config.toml
model = "contrastive image-text model"
dataset = "regions of photos with short descriptions (Visual Genome)"
train_examples = 50862
image_size = 48
crop_scale_min = 1
horizontal_flip = true
translate = 0.12
tokenizer = "word"
vocab_size = 6471
loss = "softmax"
embed_dim = 256
encoder_arch = "mlp_mixer"
encoder_norm = "layernorm"
encoder_norm_position = "pre"
encoder_activation = "gelu"
encoder_mlp_ratio = 4
encoder_parallel_block = false
encoder_dropout = 0.1
encoder_inner_norm = false
encoder_patch_size = [4, 4]
encoder_conv_stem = false
encoder_layers = 6
encoder_width = 320
text_encoder_causal = false
text_encoder_width = 256
text_encoder_layers = 6
text_encoder_norm = "layernorm"
text_encoder_norm_position = "pre"
text_encoder_activation = "swiglu"
text_encoder_mlp_ratio = 2.67
text_encoder_head_dim = 16
text_encoder_fused_qkv = true
text_encoder_bias = "all"
text_encoder_qk_norm = false
text_encoder_layer_scale_init = 0.01
text_encoder_parallel_block = false
text_encoder_inner_norm = false
text_encoder_positions = "rope"
init = "trunc_normal_002"
residual_init = "none"
optimizer = "muon"
muon_scale = "match_rms_adamw"
lr = 0.0026
momentum = 0.95
nesterov = true
orthogonalizer = "newton_schulz_5"
adamw_lr_other_params = 0.0009
grad_clip = 1.0
steps = 7000
batch_size = 256
epochs = 35.2
lr_schedule = "linear"
final_lr_fraction = 0
warmup_steps = 350
weight_decay = 0.4
adamw_weight_decay_other_params = 0.05
Rows from block 3 of the text encoder of a small contrastive image-text model, named by matrix and row number. Rows with one number belong to one neuron. Each number is 128 + 32 x the weight over its row's rms, rounded and kept within 0 to 255. All counts start at 0. Numbers have three digits each.
After each neuron's rows are labels from the 100 texts, of 14848, where the neuron reaches its largest size: "tokens" is the input token at the peak. Only what is clearly more common there than usual is listed. The data: regions of photos with short descriptions (Visual Genome). In brackets: how many of the 100, against the usual share in percent.
# gate: MLP gate (text_encoder.blocks.3.mlp.gate.weight, 672x256), inputs 128-255
# fc1: MLP up (text_encoder.blocks.3.mlp.fc1.weight, 672x256), inputs 128-255
# fc2: MLP down (text_encoder.blocks.3.mlp.fc2.weight, 256x672, transposed), outputs 128-255

gate.415:117130135110162149101117163118195144138170140114118166120140071083114150115104146096128143131144058108114131174176132141102131119136149073151112068081185151117088115094092080173098132160119103151134071088126085123119133142111103168133111194146151115118159175149168197063157101167213109172131087137145115171129112135067175113097160113142141092129122125177165095068172130140025167124125
fc1.415:066164164119137093096127181118153133108140088085143131075096157126128149112150197128083145137150080069118148123142131132140122154117083167134132137167141128140158111129161073082151070171166122115139113082099092151165085156074137195096085119133164114173213110143090130062155089111108130145113117085147106128016141153138127087137138121073129153154099117184151161119168115177145116165190
fc2.415:138164171101173149151092155152102107169211127154067105159050066072145101167166107141149102096097085098116113111139197126160116156174103133144088095128135160128084173123137167082153110127087133165133150171140114194099115090066082143136156168087163103154184077170081111100147110115127122181148102132113116138128073147158093114104061135134117048154144087121134077058065097142127099147092
tokens: "phone" (56 vs 0.1); "a" (22 vs 5.8); "is" (9 vs 2.4); "gray" (8 vs 0.2)

gate.503:106108118180126122105164098130088114048084141123126117123121194186160081109161182071130122161113190133078162082058085189158137100118150116107098167155131107137128103147094154113160178139122150130118157162100120124074115125179169167138109120135088087134109073138141125147158084114102179081134142196165029056117155144121085111098087136199129158106113127141165066190158128172143104074118
fc1.503:151107118137150141097089122107121104155108196190139101169170102118091169094107103122135111122147223154152187148074120083125108145204099184136087184124128147155108105167090115166153138049118151116136056082158134174071115083149156119059118169134129106109176143112174113100118103114140158161131095145160098054113122125106113155139143090186129127147109152072152126124116144112144184141119
fc2.503:095146124179181159101152102110155079064151106125096149118092185122187079172075092120096137148093121116192144119170138138113087129127106169138088118179184138148082091161188075130087118105152173108077125120132114134119129132153133165174126129143175141113116146172148113120104143157196098156112164132058104196212109141134137086094114141110166154084198134116179165142178098113103106121070
tokens: "phone" (25 vs 0.1); "blinds" (22 vs 0); "gray" (16 vs 0.2)

gate.416:142176108123159189149130177127151133093169076110089107159137140111119132143117072108132185139146168127116132099132113119093119102094184128153101110124132130107145100131134111075078065161132139120135116110153086123109152149118150100158145111129095103161127189149119150168082114206134100167036116117088153111153155069136138115134152118178174132066084145114172116082046096173141153135130
fc1.416:097160173158133158149164152126127165090125136148083143159129110177109168162169102151174074166090137136172121093070101093140090118191114111150091144121106135127136169184111102171175173091105133081089140111101114130118052159091135090055116116092127159135063147134167128098100124167067053117142151069165131086093104113095148113154128053191169071135117116124100151141134152081133133109196
fc2.416:147123062141098111097121197127119136120187141103126101115094123090138113075093098142149107075160131196142144169162060198076105105138129098158068166157102170073174127159077111157118076108119161129092173183129167135084089160130124101181085112112074141165154141150133110120135150170139122148063151142111103085117106112139138101174173096109150157125081169116123149128149080169105112126121
tokens: "phone" (31 vs 0.1); "pink" (15 vs 0.1); "parked" (13 vs 0.1); "neck" (7 vs 0)

gate.238:130074110166099164131149146168081138104107117118100163173150159086119091130129086140099167098177090126109115092108123203100192180084122123074156182199194113122100128152148083064126124145077117136084100127100101113157143186123124155175154138057142097071135167186137102134104112151097111095114108170119058124158200116167160137140094088099112138096129128166190124164164111116104114107114
fc1.238:080122127042072120126133103163145086103154154102150074090095123111062125096168138159138115182119136120154079130073086102077146122090116107205138085094055108146102158096175152162111153149112133164126159155147161047077126127226148113164130131146137173071090077115136162132094168128121159148152164087115202150032063145104139108098128149132120129163152073133098109135136113133130075165132
fc2.238:057178101113158118153108141061134186194166198148110104173101167120160115140150167189135147120164161113097177120104111135093108108143177115103143127165136188123100134154091097065133082057130133122129164141134150107171153129130137185152102150147119142118089223158102162127151126140055117123096155097181113131130078151191096158120139126078104160096110104098080102127132119111151089113172
tokens: "white" (74 vs 1.6); "trees" (26 vs 0.2)

gate.253:159123130108112069122104122101177123117124114088155101142091189160141092136114099146164129137102093105134137137124180152142138136127137114095152085166111089090136128107094120131148129061143113120125160187144083143150114157145146120178134030100166152211045113113131124149169116192108110148137138201155100124068128067148154089115087101141096110152066117109135160115151084134131112084133
fc1.253:106073138156172176123149122176121199137125094170138097100142103118097121053162128138067109125151136202136195182165141122191116100130094112145125094146078109137131182190115134093113152106098110131125124121150119032061127086110126115115115163109136147109092127163104150115110141101126153080145111126144175129143117083104185124136158154157092051116140130114147196110108108129115106154168
fc2.253:096127154136104165131083153122115106125072166128118083131177053102110120111170187145100132187128127182084131149136142126167186193132097124128117114111155145136117071163122115112136102127133117194105157099129109158088116182123124161109181119148101163133081095067116112165123105143115155092155124132149063098138170150168108155108121117116189086090112174076092136165139140075165146084147
tokens: "wires" (17 vs 0); "water" (7 vs 0.2)

gate.504:140147113130135120179118100092138117039147109147164119152099163167107137123148154163123176113123149076109093153155153100126138135158163150131193118165100153124144150085132117106162070170178150122116126160106167129123159192212173106157151141172091137165119121139138135160134139148082140086186100137169117142106148172167128090107112068058108094126137107092097141082154162104167145162148
fc1.504:082140193172089094088063064217095108125146129099128137123091171154091160153096112094115084079121138111050108130178117146128070128133144112171057116119134090144117117109097126107123177170120133223124138098109052082159154152118133156146120119122091130135126093150087188108140138127135070133100101170218093162139105158105110154149154202118140076111124151105112136100202097150105167108135
fc2.504:126188147179090157201172163130109093117152169107094118126118166092135164153124125131107136094116105125097140182101101181097131109094128170102131092110116090156176174112168179114162073173135119089158092138182069096161093087140118140135144107157166150123164146171101155124091147083165097124146113198181095097154135113138144084145112151151146105122170108061123127150103055122128074105103
tokens: "big" (72 vs 0.1); "grassy" (15 vs 0)

gate.580:208089138075130147160203071157193129117093130207131134122195114115107116098055113148099111106144100129144089145111136126160078131156135128112123063121172147125109105123120151134080094119068081195126171167061120175134146091136103101108135068179161134162090092141083133151164128193168153127133130178135167149096141142162132075075092135118112135114142119108126166111172151104055120190143
fc1.580:096143113149156165109131126141121161129154137163123132134115116101077138118164104139131105126093054182157115105141071151084138123169105125170134102130095059136192166106095160086111145147111213091158106141138077050092141087126104113092159131156116111116093104126127175111121141209150095129103111176129165123095159069119150173117148109175127098096146168195146207130133083125062129108111
fc2.580:108143112106116129163103158153132101153121127178157106124147099068112114127129143140137142160128165116087211137112134104217088101133145148122125080125136086107119114112107138105087067126133063189162194069216079091104155119081126118171113099142176134114103140091163107099114117107153143161132089180070158108127135133149077177144141094127139146120084137147102123079144132159152150138122
tokens: "face" (25 vs 0.1); "tomato" (23 vs 0); "pepper" (12 vs 0); "plate" (7 vs 0.2)

gate.351:146138153101160145156107119096110186069152136136114107124085109144079058130177117157142160121079126122091095124110088144126125104135120138094131121195119118161075098130165157139176135167103086144160177149179092138077108116151131132129139099109120115112064098102070203142128056117150068137153132118020187144151136094101113144125104158161147150073105122154103119148116083125129074118179
fc1.351:044146111152138141093120151160125080128125058132156145150172139134184126172125104149133104160169129128082124157088142111157149139110148160177130118096132078117120196166127126150069179127142102127105136100069164173162104141096156157103148070162085117134142130154222109136112111143136159106121087073143114081073165156152124148099091147140108106107138151116139109175124162176151119072196
fc2.351:115114166146102105130146116116116182114101142121157117098098109136217110124152177088166132122098124151086172113103148101125111087104140133105143155059141135114153137174150143143081178124114155125062111145096168107158152059149097174145082180123076145108155085163114108181165111119167130153116131149102142172118150068123127140124176092120180109162127084133138161100126198127149100131141
tokens: "phone" (41 vs 0.1); "pink" (35 vs 0.1); "finger" (14 vs 0)

gate.462:174066121109137187118115149123103090169094109189120088141131142140196145088171138185132142092128124149163132115160109151134149133109110153109136082140115082086129163167096141149108108151117111084128084140146109152186121065165082075125113118102141134203086159109090129126103102144065079144086175156156194100143142076081130113098173084144085136116166129087062156071151125146151130115208
fc1.462:058154135146125132172105105191101121120104143124145163100115152114121048128076095064126060178134111175118123124120140192131112124191163138117147144099154169111093119107116135141133115111128118174118103137140109132051093064115139081137157129145075125121226131106157129109124118152156151134141168146106162118091154164133164118108104114117149149197072135063097141223131133081145228148132
fc2.462:103065050124071125096110133131158188105119052131069131057133081146166118141165111145103113146107141141107126186130125136108116108101149133112148150122155081161117116180092151111086088105124142166188075151068091093145125072187133146149103132131117111099106102152127104122173094093147166149124117145176209175140079170115152138120125163183153130126137142073081172108143067106087119142117
tokens: "front" (24 vs 0.2); "hand" (22 vs 0.1); "behind" (10 vs 0.2); "slice" (8 vs 0)

gate.547:147123096151161136210137088112082109158147137108073067162135146123127124171075128142163113102106139077069183119136144066100143143111142123107124084082078083165123173114098082085110131140152109127135128130155113110138127164137167149142230157140131183182147054116059115163148149133159074109132165103081162093106101135076115180116173138115189138077106099120121145094110119164169134135139
fc1.547:098097130153139083087124171128097067099089149128156114074158091111120078173098107144175092129116174068108140154115096158137074111195179138109144090045117127131089094121151107162134131102137119100121139131192121100155124156102169172129136136122111213103185138099096132136107158121099163156141074093138092153161152113185147161155168145123129117120110099108195150179039179068151124202138
fc2.547:155085143136109124124132163162156179099118087130133157142175079098084115107119106106070125116132127125121129136119127142112116167158105196151119168125131066162111124109124078146071139112118152124110170123155129107169101178148098149173153098112106146150141122118111132074147142212160109108083083198090104133088091130059136112150130134169119138113084129168155157140150131116129086087158
tokens: "front" (100 vs 0.2)

gate.361:101111133093135137117116047116145137133145111134159118138110106091141073072129109162139110094142164154172043100146106164172152148119155122113117140122112116082186145196059146161129075158062156126148118143161065102138181175057117082104141124095142126102129116155065133164143053154178104172127126160064121148127084123142177141151083199140105125152152132109177112093139118122108088169088
fc1.361:182124196122128144154155097187145102066113209143088127145190181148174147098096116134136145124080122132137081157078140105135142118146115131135109125150133152129088131066183142167186145161074106128169132163123132080149164132161075146140133175126087111143092110141142143116110182116135144151127084077150123114103133143084120166083127103119153111110092074160088077165099118125174137103196
fc2.361:059157137169147115093146128142164212102134116071125171181187155181115190044079172068120137147105180163149168168114121138097153093121116086164096148183113107095127103183147152176147130100128072114114164120138109105093146170119173139141148159128127157098139150138129082117108160098103080104164194134150115091046124141111131124152129135092175140077130119123110134087130120135134117070134
tokens: "white" (92 vs 1.6)

gate.560:137137126158134148095151109144137087140157093120126087135162133107102136081090086105115160151156151104083110142131130138153148120163111178155159084149071136092157092067134118118175127140157155148092146122182148154109137105138115187101136097074137166165128144081148148073154115119099114097140081151138135056090127137129121129070140137126213176172212091099085112070156177138065164120192
fc1.560:135119087111136159106072127142150138111140095125194141130137166111124143122116152141084168140133173137104115166128189124113168114205119146118076130173077121114117143090098131100181126127161121146164130128153168163075154163164085247136152091135120080097151125077109111082135162162064120088117118158133109090097113146139062120080171109149162134120171109153152117094061090131142074151126
fc2.560:151138155123178095111121124172088105088207135146091159083111109100126129127163055155134098141091147126135188084129149104079086140173202159138170121177127112169141150096111111121086083137116108110098122047041194106123136097124138157137081108161167097146139118129126174151146159151083066195063108098177133158171122119143126123158111159107191092138138124145177151143140148078104101151147
tokens: "big" (54 vs 0.1); "board" (20 vs 0.1)

gate.156:091069192166126064097145132131087083099152132173113101176135145150112147163123091151173080117157104139117165113166116100121111146127107165141181134145154175116122184116105091127058053155103137100113095152134135091144121099098095061144092146085143125096110160180118094143108075127075068121157117167088145075221140099161155063106142124126123151156144155140086138074193107146130156124106
fc1.156:153146108110068163132207158135097099204146149136127090114144159135154085088138212117096109120143102123160180197067090092171126104123089172099167133120117117163158127073148136156149143114146178159111068129178116131122146119103140107135105102154147137141117124153161128115091108128130114115121143179117150097100190104155079156140164112137087095205183129108106165197129167124120222144144
fc2.156:111175111121193102137121131125112194109120201123183147124160119075151113113078116103112146154145085176178121154105175150231147122097103121109165141112167114125149156165115098146159136151101164097117120168174162033102150089124153219106125125168098126108158114128162101131068160139102108119154122129131123117076136138148120101128143097140074062114191114148111132147154160146161091103111
tokens: "front" (55 vs 0.2); "roof" (22 vs 0); "legs" (11 vs 0.1)

gate.473:158126131084133090154151147195110162101168157134137115126153178110156125139099148161153197193103079149122124105132164086167119129202119092131135103148106151128176166117162061172115160075115126162089116179150163134063125116144097118143158147122170081158060091179141125085126150130090119196139125165095146133076188073142120106076145133106128118147149136134173191153134109091154106107106
fc1.473:172160181139116134175109138097102153088132133139089115162083117093100116090137132097141155055160163160149110125121111162122091120154162112125123086150055157129122118072121146115133117093104142110127087100103130181143164159132138066175170145112158095146117127092121103148107172143124109120123133126154160108104111112148158159070142094131120179115103142118069065173160189127187152116109
fc2.473:101151161126185116118158048125147156116080107123115118099150130135152150166079135167137117091138124143156105128152158071137097079155055141173213111116094126108167165150144117156173089108108093145148123037151156106105136117101167084171095090196091125148108110055068149078119102104116126110136170196163135133106100119106057124119103099099133121101100125183138107178119153150154157153085
tokens: "face" (12 vs 0.1); "pine" (11 vs 0); "meat" (9 vs 0); "white" (9 vs 1.6)

gate.133:141151136108071103088109192139141103162157144121116068154106148150093114151163160061133134124166100123148141157146098126153112147142104110130140035211119162048090127121145152084176132166145175116093128144148106180154043186130096168091164154154107167115143149125126146086174168135097112116109077178152130120129145125063159075117136162141138141168090109125122144198112103174159166079129
fc1.133:161156138151178095157099103109153108144187137134154089152100150154126173172166115107122112155092139071123156160122123149175099074137163141163150125071144088134154138100093117090126099117093086147118086163121127139152095081163118155111131108194097152174138135098177116130108107088139151141136128107113169070122167163128153192156112137140112163137156139114113111047144116173136098100137
fc2.133:136122176194162132123185140117124125147105110170165144142123084111104134118135151156113096103158064094116145177158126122171089140101162128104104141126201124146142085066139099124086105121120109104184150131211058090160129163091132106182127100116197164185099119151123111176125079088098166128173161133098118152144135109110137082145202156129138067136145132112121134080122138147104060144191
tokens: "face" (19 vs 0.1); "boots" (12 vs 0); "room" (10 vs 0); "boat" (9 vs 0.1)

gate.236:173166137143098108107159121142071111101115124143167142142144209158134117113130069115149126067074083061135188128159129140154098119138111132146180097150120122129132133156162136162168121040127027118113140100168147097136084206070118160117105092091151108078201124127122128178108199144125129141146124182167103109128089137115104110120084134155097127134129128117134143074134157107085133108155
fc1.236:105148209131142155096068133090201128185119154171108106108103134137111039184108127097174135202179136136118114111127116149115170142129142140122138164123114090115133120103102124186158123152123130066145115209072119141122133128103135055108165107147125152138084120202130150092185163164160057135125088108164145125153141090068101142098135112142122150153140166201115121135099075127110058155127
fc2.236:120089152130193109112146125133054156124145146185103195128115060115158110134144102118142131127149155162127211126145118070117098154149146126132195123160151129108119174109139113196084129124146136144163104108147122088113069121122173102107134171126171140185095126138141080145117161097169157090128187149115159151168142164171152110130045164134197089079162089130124131118102062140093092123113
tokens: "eyes" (17 vs 0); "bed" (12 vs 0.1); "shelf" (11 vs 0); "tail" (7 vs 0.1)

gate.150:090140089127122121180140124119151121142166068114121072163137121123127162110139080102094068108196149123093076179109243182127143062157138114173115153132143131174142089139144097120123189096137053181116149079161115164128125124113112080161117152094065158197133121153146116072065182115180153075115189141082159156124103130162110124151143158145148164119140143178145150137146145076131182185154
fc1.150:159113143130156106166144148175115127154091180120126131041136095131122099138153143167144151141104076166103117129110121131118099155065188117129118099091158151131079162157162197117142127156136178166109161164103092130166149128148161069099155138129137106145106132136164097096115087130123159137040101129154130101150104058118131101093105078134144161066114094102117108076116152175154185119132
fc2.150:170088097116129142052091101141122148124100137158144106037164174140118092105119116126156103159172174144163105099120159125138141152149149098108120148116088163136138166197135116128084104107168114144181166131104135104086185115114147095137209133165130129129118169112201142103122093082152131172103158149145143134099180146104189163157127104087152063083150131129128098141105166111085130089156
tokens: "color" (27 vs 0.1); "laptop" (21 vs 0.1); "dark" (20 vs 0.1); "eye" (10 vs 0)

gate.593:127096157094093141143154081126099128115140135110129092153136089134161135097112152125127148147077136136103150046069123155153120111116087155127127144134142155216158063136092093096083094071125136165129138138080145130148165152209145156098103176125150212142143124127108103084171081172105133132153143133121121092098187102120150110136129114164147078134147119087093098153130135168144072151097
fc1.593:142143094231146103134179184182176140190093163108110074172114179123157171134077128125184112081123059139198169150112167160143116114140138130087108143059117147114143105099173123121102088171095088107111110130129151138164157105091183148140153108117153080122081159152163038190101124145096148102125087125125114173117117169120175115174079161114111184144126121081171110114161094088104081161080
fc2.593:161151070065163138105109149083110153136168130128146136127153168154129180116089124128176141131196058155121112134144158118138175141180079136133168147129166124106146126119106086106105111120145095082146128135138112193134146095076111148154140125145128186170087128080126097101122182063146171095081152147124150108180103123152118135166176123163107131158137111123044143146118125102056076127113
tokens: "face" (15 vs 0.1); "plate" (11 vs 0.2); "wall" (11 vs 0.3); "green" (10 vs 0.6)

gate.622:073164123188131141132124101176185155139081145099107139145114142170138150032131183129174168131125161088186152112172164152097085161151092121068180156178135117116146149116123083104131113157145070174107146093179148122131112138096075131110175119125079185093126132118127069138162119147119117137155105178161157080181150048102110148133105169092112121095105162088183174109110135121107175094155
fc1.622:081097102128146113133138200158100119185082154107149163132132115084121126169129199114103068139126154110154112150080063121120109172115120150105107110118150142100137099126125132151134140125199149096082158107115092114134113115123129105131205125164131082088123124102101141099096123104122116170154156078200136127183134130075139094117132080139155165080137134198103142138168132162069124085094
fc2.622:143178139086167146116111142114168197161108095193140069160165117153158102132174117129119160085117157123153121143115135152132133118135126117137139101095114108096135159126162142110154101078123112116109140130121097150131163105104168108155187113128126065248051086104135109060191135156123099124080100132061153166159160067068171135117122169107090103148112128119095135073113137090148180078123
tokens: "white" (89 vs 1.6)

gate.62:174116153093114146068132123115145096133168150146133120088151091127159130102157155164100152123139199163124118195149040126115169169127102130086095133089083081155122115093150193140213135127138117128114127107112115137176170127181145110150113111114064096106176107111100130054134145103164105136121141154176086114183113164103137167122080066108144074080153108096192118110119147070126154064086
fc1.62:149157172113132161135095142085138098170133152138145165022137074127185111133075098162148223119143195166087161146097125156121163158151109127124137083120126160123091111109099143134163144090119155113129102080113159164122175149159112050187107142057146140087199127124116117165133098159119097124092095121144145063101153172116165142146186095145106084132121129125122154181138092120186122141160
fc2.62:107160162114105132145116032092162020177097106138109110160180108158091132147106138135180152136102132134093113095112148182107138099114123109142115129168151082131110133082127133183145094109134148099083179116106153134153100124194125179191124097091157090145190049120125099121173113136133125113169134136076114127114149097131105110144057156072090144157104129172113126149157136086107075069147
tokens: "white" (97 vs 1.6)

gate.119:158117127166155095137169151051056133110125144152115076145139138146147202129173092151068156166111089136090099116122172110149095184065124111113127095105084084123154160166174056065102115103125129080092155102169123118082138110083099142129182122123147191144153104124128117160128126137145124140126152157178148128096133120081137142143080133135139117138128173163153064131092112221202158099163
fc1.119:083097174106105125148155163138121148133199123112022143106127130134126182114080128123142130104106092141078144124136130086114148139116153109146125074125146113140118172129087166104119150121178136100042064093112093144078184135139083133127161092136202041172205167134132106159154104111125182130095124149144141124102073136099140134152124149116077139225130133118104115089114106131090110183136
fc2.119:128097161164145166162103169101150081178167130171187137148130127125094114119090182140150117094117110138117072124101142121094098110069115163115073127145149113147120180135140163122161148152136140091128130103103157158074169087110128099114147154156197090136133121060135117172122154125069220158097110115121151101082110129050135115127107119125149163131102153141096127088142174154097089153140
tokens: "white" (29 vs 1.6); "into" (23 vs 0); "surface" (7 vs 0)

gate.27:091175099168170105079076146115132145110096112179070149085107117134167068100085087133107163149148140149129168161042124150136142151128161194137179143131114127154151172158210122131128088078203146119075154121093089157131164206134133072125164106167101110173154137130116132163183139162104139091142127171133093104150112076157133091161099140121104142079113101137178131120141140128146096144100
fc1.27:141117127089174141149112126099167040109157140098138110147147114209128189115152179158178153126129054113043107054130123124159120119108129151090144134091128150152085138060075175096077170122118138118138168137107154078113130116197153190146111135145100108148144128108157144114109183103121113138127168116102169168071115186143158113142133129047125117138156097200110134141091157169145124122138
fc2.27:124117109161137081153147164098121211141105200154122130159119058135137183140116211124177111068131113094152141169073122137147080150116115087141178136147129123146120137123105130097099121125141098114129156141143091112113171143108123134171126172169163122143144111151105135122166114122119136132163104096149177080120104156082144087113194113119142098135083165096094120136136118171139095097069
tokens: "color" (73 vs 0.1); "line" (9 vs 0.1)

gate.514:138158138107143098118148068074154134145149217091175136159185093153134121151064158133096127141142139118109104147158128090125171101133111049134179110093168117143128149142078085089137170148138073167114143143164159155113126160160147116127177141160125117162101053169097158166125104143092075104178145159111136148145051133164198143164102159091099119093154173143125119109142119121105172113126
fc1.514:158133083147100119061118139185125097147119065188088138071136137133171127146129153153139124114153173141156118086128113165132104143117099134133117075163100194080160041114147169140064114147133164118168126094119096134225198128130118149076129101147135139123122187130160133138184151136130136111171127120098129133099130143123091076090149111118126158049181112144172149172124157138064117116127
fc2.514:093196103049141099157151163179122194103148182141097087106130123082185133095164163151168096134139156131132132157174115119118137172128151163169110205131152108146114148170166150170130116125145147116110063150116121164124041128072174154148138099119160077121110143087108116099163083092138053162130111080076168167162106132131083139122178136156145094132178097155108173074135071141091129101125
tokens: "white" (51 vs 1.6); "hair" (25 vs 0.1); "thin" (9 vs 0)

gate.17:173127161071120164153191080171140095088141152128130143118069124152139131147163165143109141159115068127096144084161115094108137126076169132101147119147127132188120113120133089125132079152132158091177143174130163060129112135129170117161064108104162041123047176157093144147144171107145178111129164102182170140062136180106086160090188111061130120094127108100097133146099127163161085086094
fc1.17:180084127091108083096175135150132095147159098061157150113140178171133136111173109085103109126108069107109137103157136104126153202088155083190138102145160176126098094109099151134089088151103105104124144178160128188123088060108123078129065139117164103158070117147125098148155091091116150108078102069111157197130124112086124124150203104109171068115086113089112156137151113194136166130174
fc2.17:135205189134120108165105099149114086160141111137144069093151156176148088152135053060141125203204113160158106148121118130153190130143100136131114186127162171145146117115108203134115101146094129164093187117164126103125173155087100147154115142164164166134188164130148125143076144114137167094097126167081115110136105121171086105084106117158131086126193125124094139084155130115151132114136
tokens: "color" (57 vs 0.1); "colored" (28 vs 0.1); "towel" (9 vs 0)

gate.327:143145127127092138139178167154117171115118107185142141165123136124118052091105163077135141179102115168169124156123158146181122211087191064134156121133108119085134127102151162073209130178112109172115076133061139097109144110105143169132157138153126108188149144135072120130103173122147115119162146095065154059112159140190176131112217091091145145094074130123099107156128090044171123100135
fc1.327:145097117105129163108108128145079134111153148117141192086110162150139128068118141060158142135178133115105094179108168188110094161114123109120169091118093132124163095176132142170079094133145150152123133149192162110095157147139086103171119138121123104089147083144154131165114098085141117090109119121065101123156107171151164145111206137108157145139116151155163112069142154137193107125164
fc2.327:097121126128093090093118134087089128141140131091099181121184122159085073144179196117142159141110126114098153126111117120181103108183134074110100131112104097117154086071125175111121146086114148198116170187044113069148158110157121129178089155168104115143124119179134111114138073138192134079100115140167110146136133155117160142123121130131162132088083167149076098092114136078124176212120
tokens: "color" (52 vs 0.1); "bench" (19 vs 0.1)

gate.556:060077144124100088128159188175106162148128116158160150179098168170121151153132140090223091102129115165171236133171125161132071140165112146073098097110120142133117152175121075133154099139114147096089122118104112123038135084109100172084146147136108150109167118117134165119168106132149184158132081153093162112150105084113140135110123160086139103126113195151136154106060139140119166092109
fc1.556:146122112093171061141121097120105109095203056122132121106139179108073167117119099134141145145136059089105066076112215106125159125074140081184123121124161180165125123152136101091078169101090122102119143143140144147081121096095121105075094103116199211142065149116158096121159127116134168135153083134140096120014176137143185104124133180113108182148128044151161107135149109156137113161096
fc2.556:125118086126101165127095137094073033155100133161062152118201185079091149103123140116096169122177149161148186115123113154215194100098152147197137169104097152111105137101123108091131054105133137116097130069090183124180151107114040170182159145147178133165116116133134113086120096135131152131135112084145079123147099139073170156111172148144095138138103158098096140133118155176106098066188
tokens: "white" (40 vs 1.6); "on" (30 vs 3.1)

gate.586:090132084131126113151142161213107107179176120139129134114162128136113041098132075128083112129106152097128150129118064128089178107167073201097138108055132105097092127124094097134128085085066184161144125099123099070084168169106102128102116126150141152088162097123151136141129107169113190103139123086161111135106173152174131183132207126145165125139158156097130126113180139125148173142152
fc1.586:141153145190089124153099121099133147088087169134054045157093173142141202153112097152180104122133091156134107115163180175109096194086138130150165152182147184128054144148110131137077152132184107114125106174138106109164074124095125154121085104122119150105175166113073159111120157172183070120157087129129150082154113155078158118138113129122150156156099164120130133157076114130147133145098
fc2.586:162132136134128098082108036083152148124102154124141106080108170121171171110078155160121111154104136107108080121138148120145131122153104092145100143138141164184074083130137108097126124089091049128169156138114039120124157084137140154100134160057151180067123201205119137064182132158104188162120134165095110121056144065116139114158156076136109166124129122105147109127188097150126071139126
tokens: "big" (36 vs 0.1); "single" (8 vs 0); "book" (8 vs 0)

gate.240:125124090111148171155106186132135126138152077063148152115109149177134075155159118150139169150122141122105135084121137124130072137148173154153107117182149127122134042160177151110107158130074075168124142118128091181143139148141085055131126157199131064127086127157155137149193127093082133154129166139125130113147092158108127111137115118105095159107154146123059161145109160169103115127097
fc1.240:077190120092117142082125149117090091136120153126128133159138099160062129078140140158196139166104083157153158168147109098125120110134060122168108161130156113131120184135129131156129158106152106145076071096031149102136168129102147167118132114090067175112109184104086104127080181098165138120075139144135082100095159055154128118099140139105159159183160108144145111134175134156164158190163
fc2.240:156166171119129067145103144054065132122099109131131121135096134138091111183113098127098159096095096132135181138111136116153163117157160147096098114172073174162115173124162088206127105110126071169090106118150122155127122070132123075110083168131092081200212113122146187150127139117123122189162160157179124079107097143089151087163096151130090120101129067156119144086123132119113126142110
tokens: "phone" (76 vs 0.1)

gate.353:213149163147091115158167130185047153149098091072149103126162187111091141051168172124093159082101110115139146097040059095129115152137134157067180105119103161128093137125142110155136090160142076098113085100165115101127106158120137079143126116092072118161142144102127054093094160141155107175106181130098172127177173118135130112088132092169140130103124163118128156135156138057095078100150
fc1.353:178121138136126113124130139135107188150110124129053161116125145109176140115104095166101166122090069113108130081048159115091119108118110133114128056080139169135170116141183178147125124103118152145170098124178067125146181164116136105146071111086060089154100143154153124131176152176151082118110133181152095107102168142191093099138141121139083073052093097170101113113141122146121068163072
fc2.353:109180152130100075150127150100151072165183126141092170142182091084121176166140104180127137136177120201154080156123204120147166141128157143115141106112127114112127128113147131101115102057109182127185078164118122117160164173130124174094116160132144077172109124145105200099177085131098101149157071127098089136091096136106148111124173154120156151102161121164120110121153163171099108174116
tokens: "color" (72 vs 0.1); "water" (12 vs 0.2)

gate.296:149095137150088160130209078104143173125115147116128160051144123103139144088173170105089139074096150158132133103074088114192154101130160086157114125132141164191126105107117091171105088076148140130143167081159183082159119126126150082068144178128149129124113121093166114160131180200147110089179118161197185169150147141163111121135144176156145075121119111144145149048170108089079129219200
fc1.296:090138136086100151089172113137124114087162153131150150193148084142105115148139164112194122162153093093148086120125158088165116087166134160140108123116077142102139176077134119097157130156093091118131145181122110145151087139063062195131082121123125139200158162161098180117122112154120071143106186082150122170126150103107157200096131084110173127189191164141165127069075129134079110110119
fc2.296:122090084157153114077114116150156153092121141135137070204104135107065146116113171138082075148190166070153161091128160114127108146161118153154168148105135141095137091154136189167148140185142165149104090147166183149080080149084128177109084113143148197181097119105100139174140119181106132127160145123178065148103049124126101162146117134161176157124187110122137151184097086143100148144119
tokens: "color" (95 vs 0.1)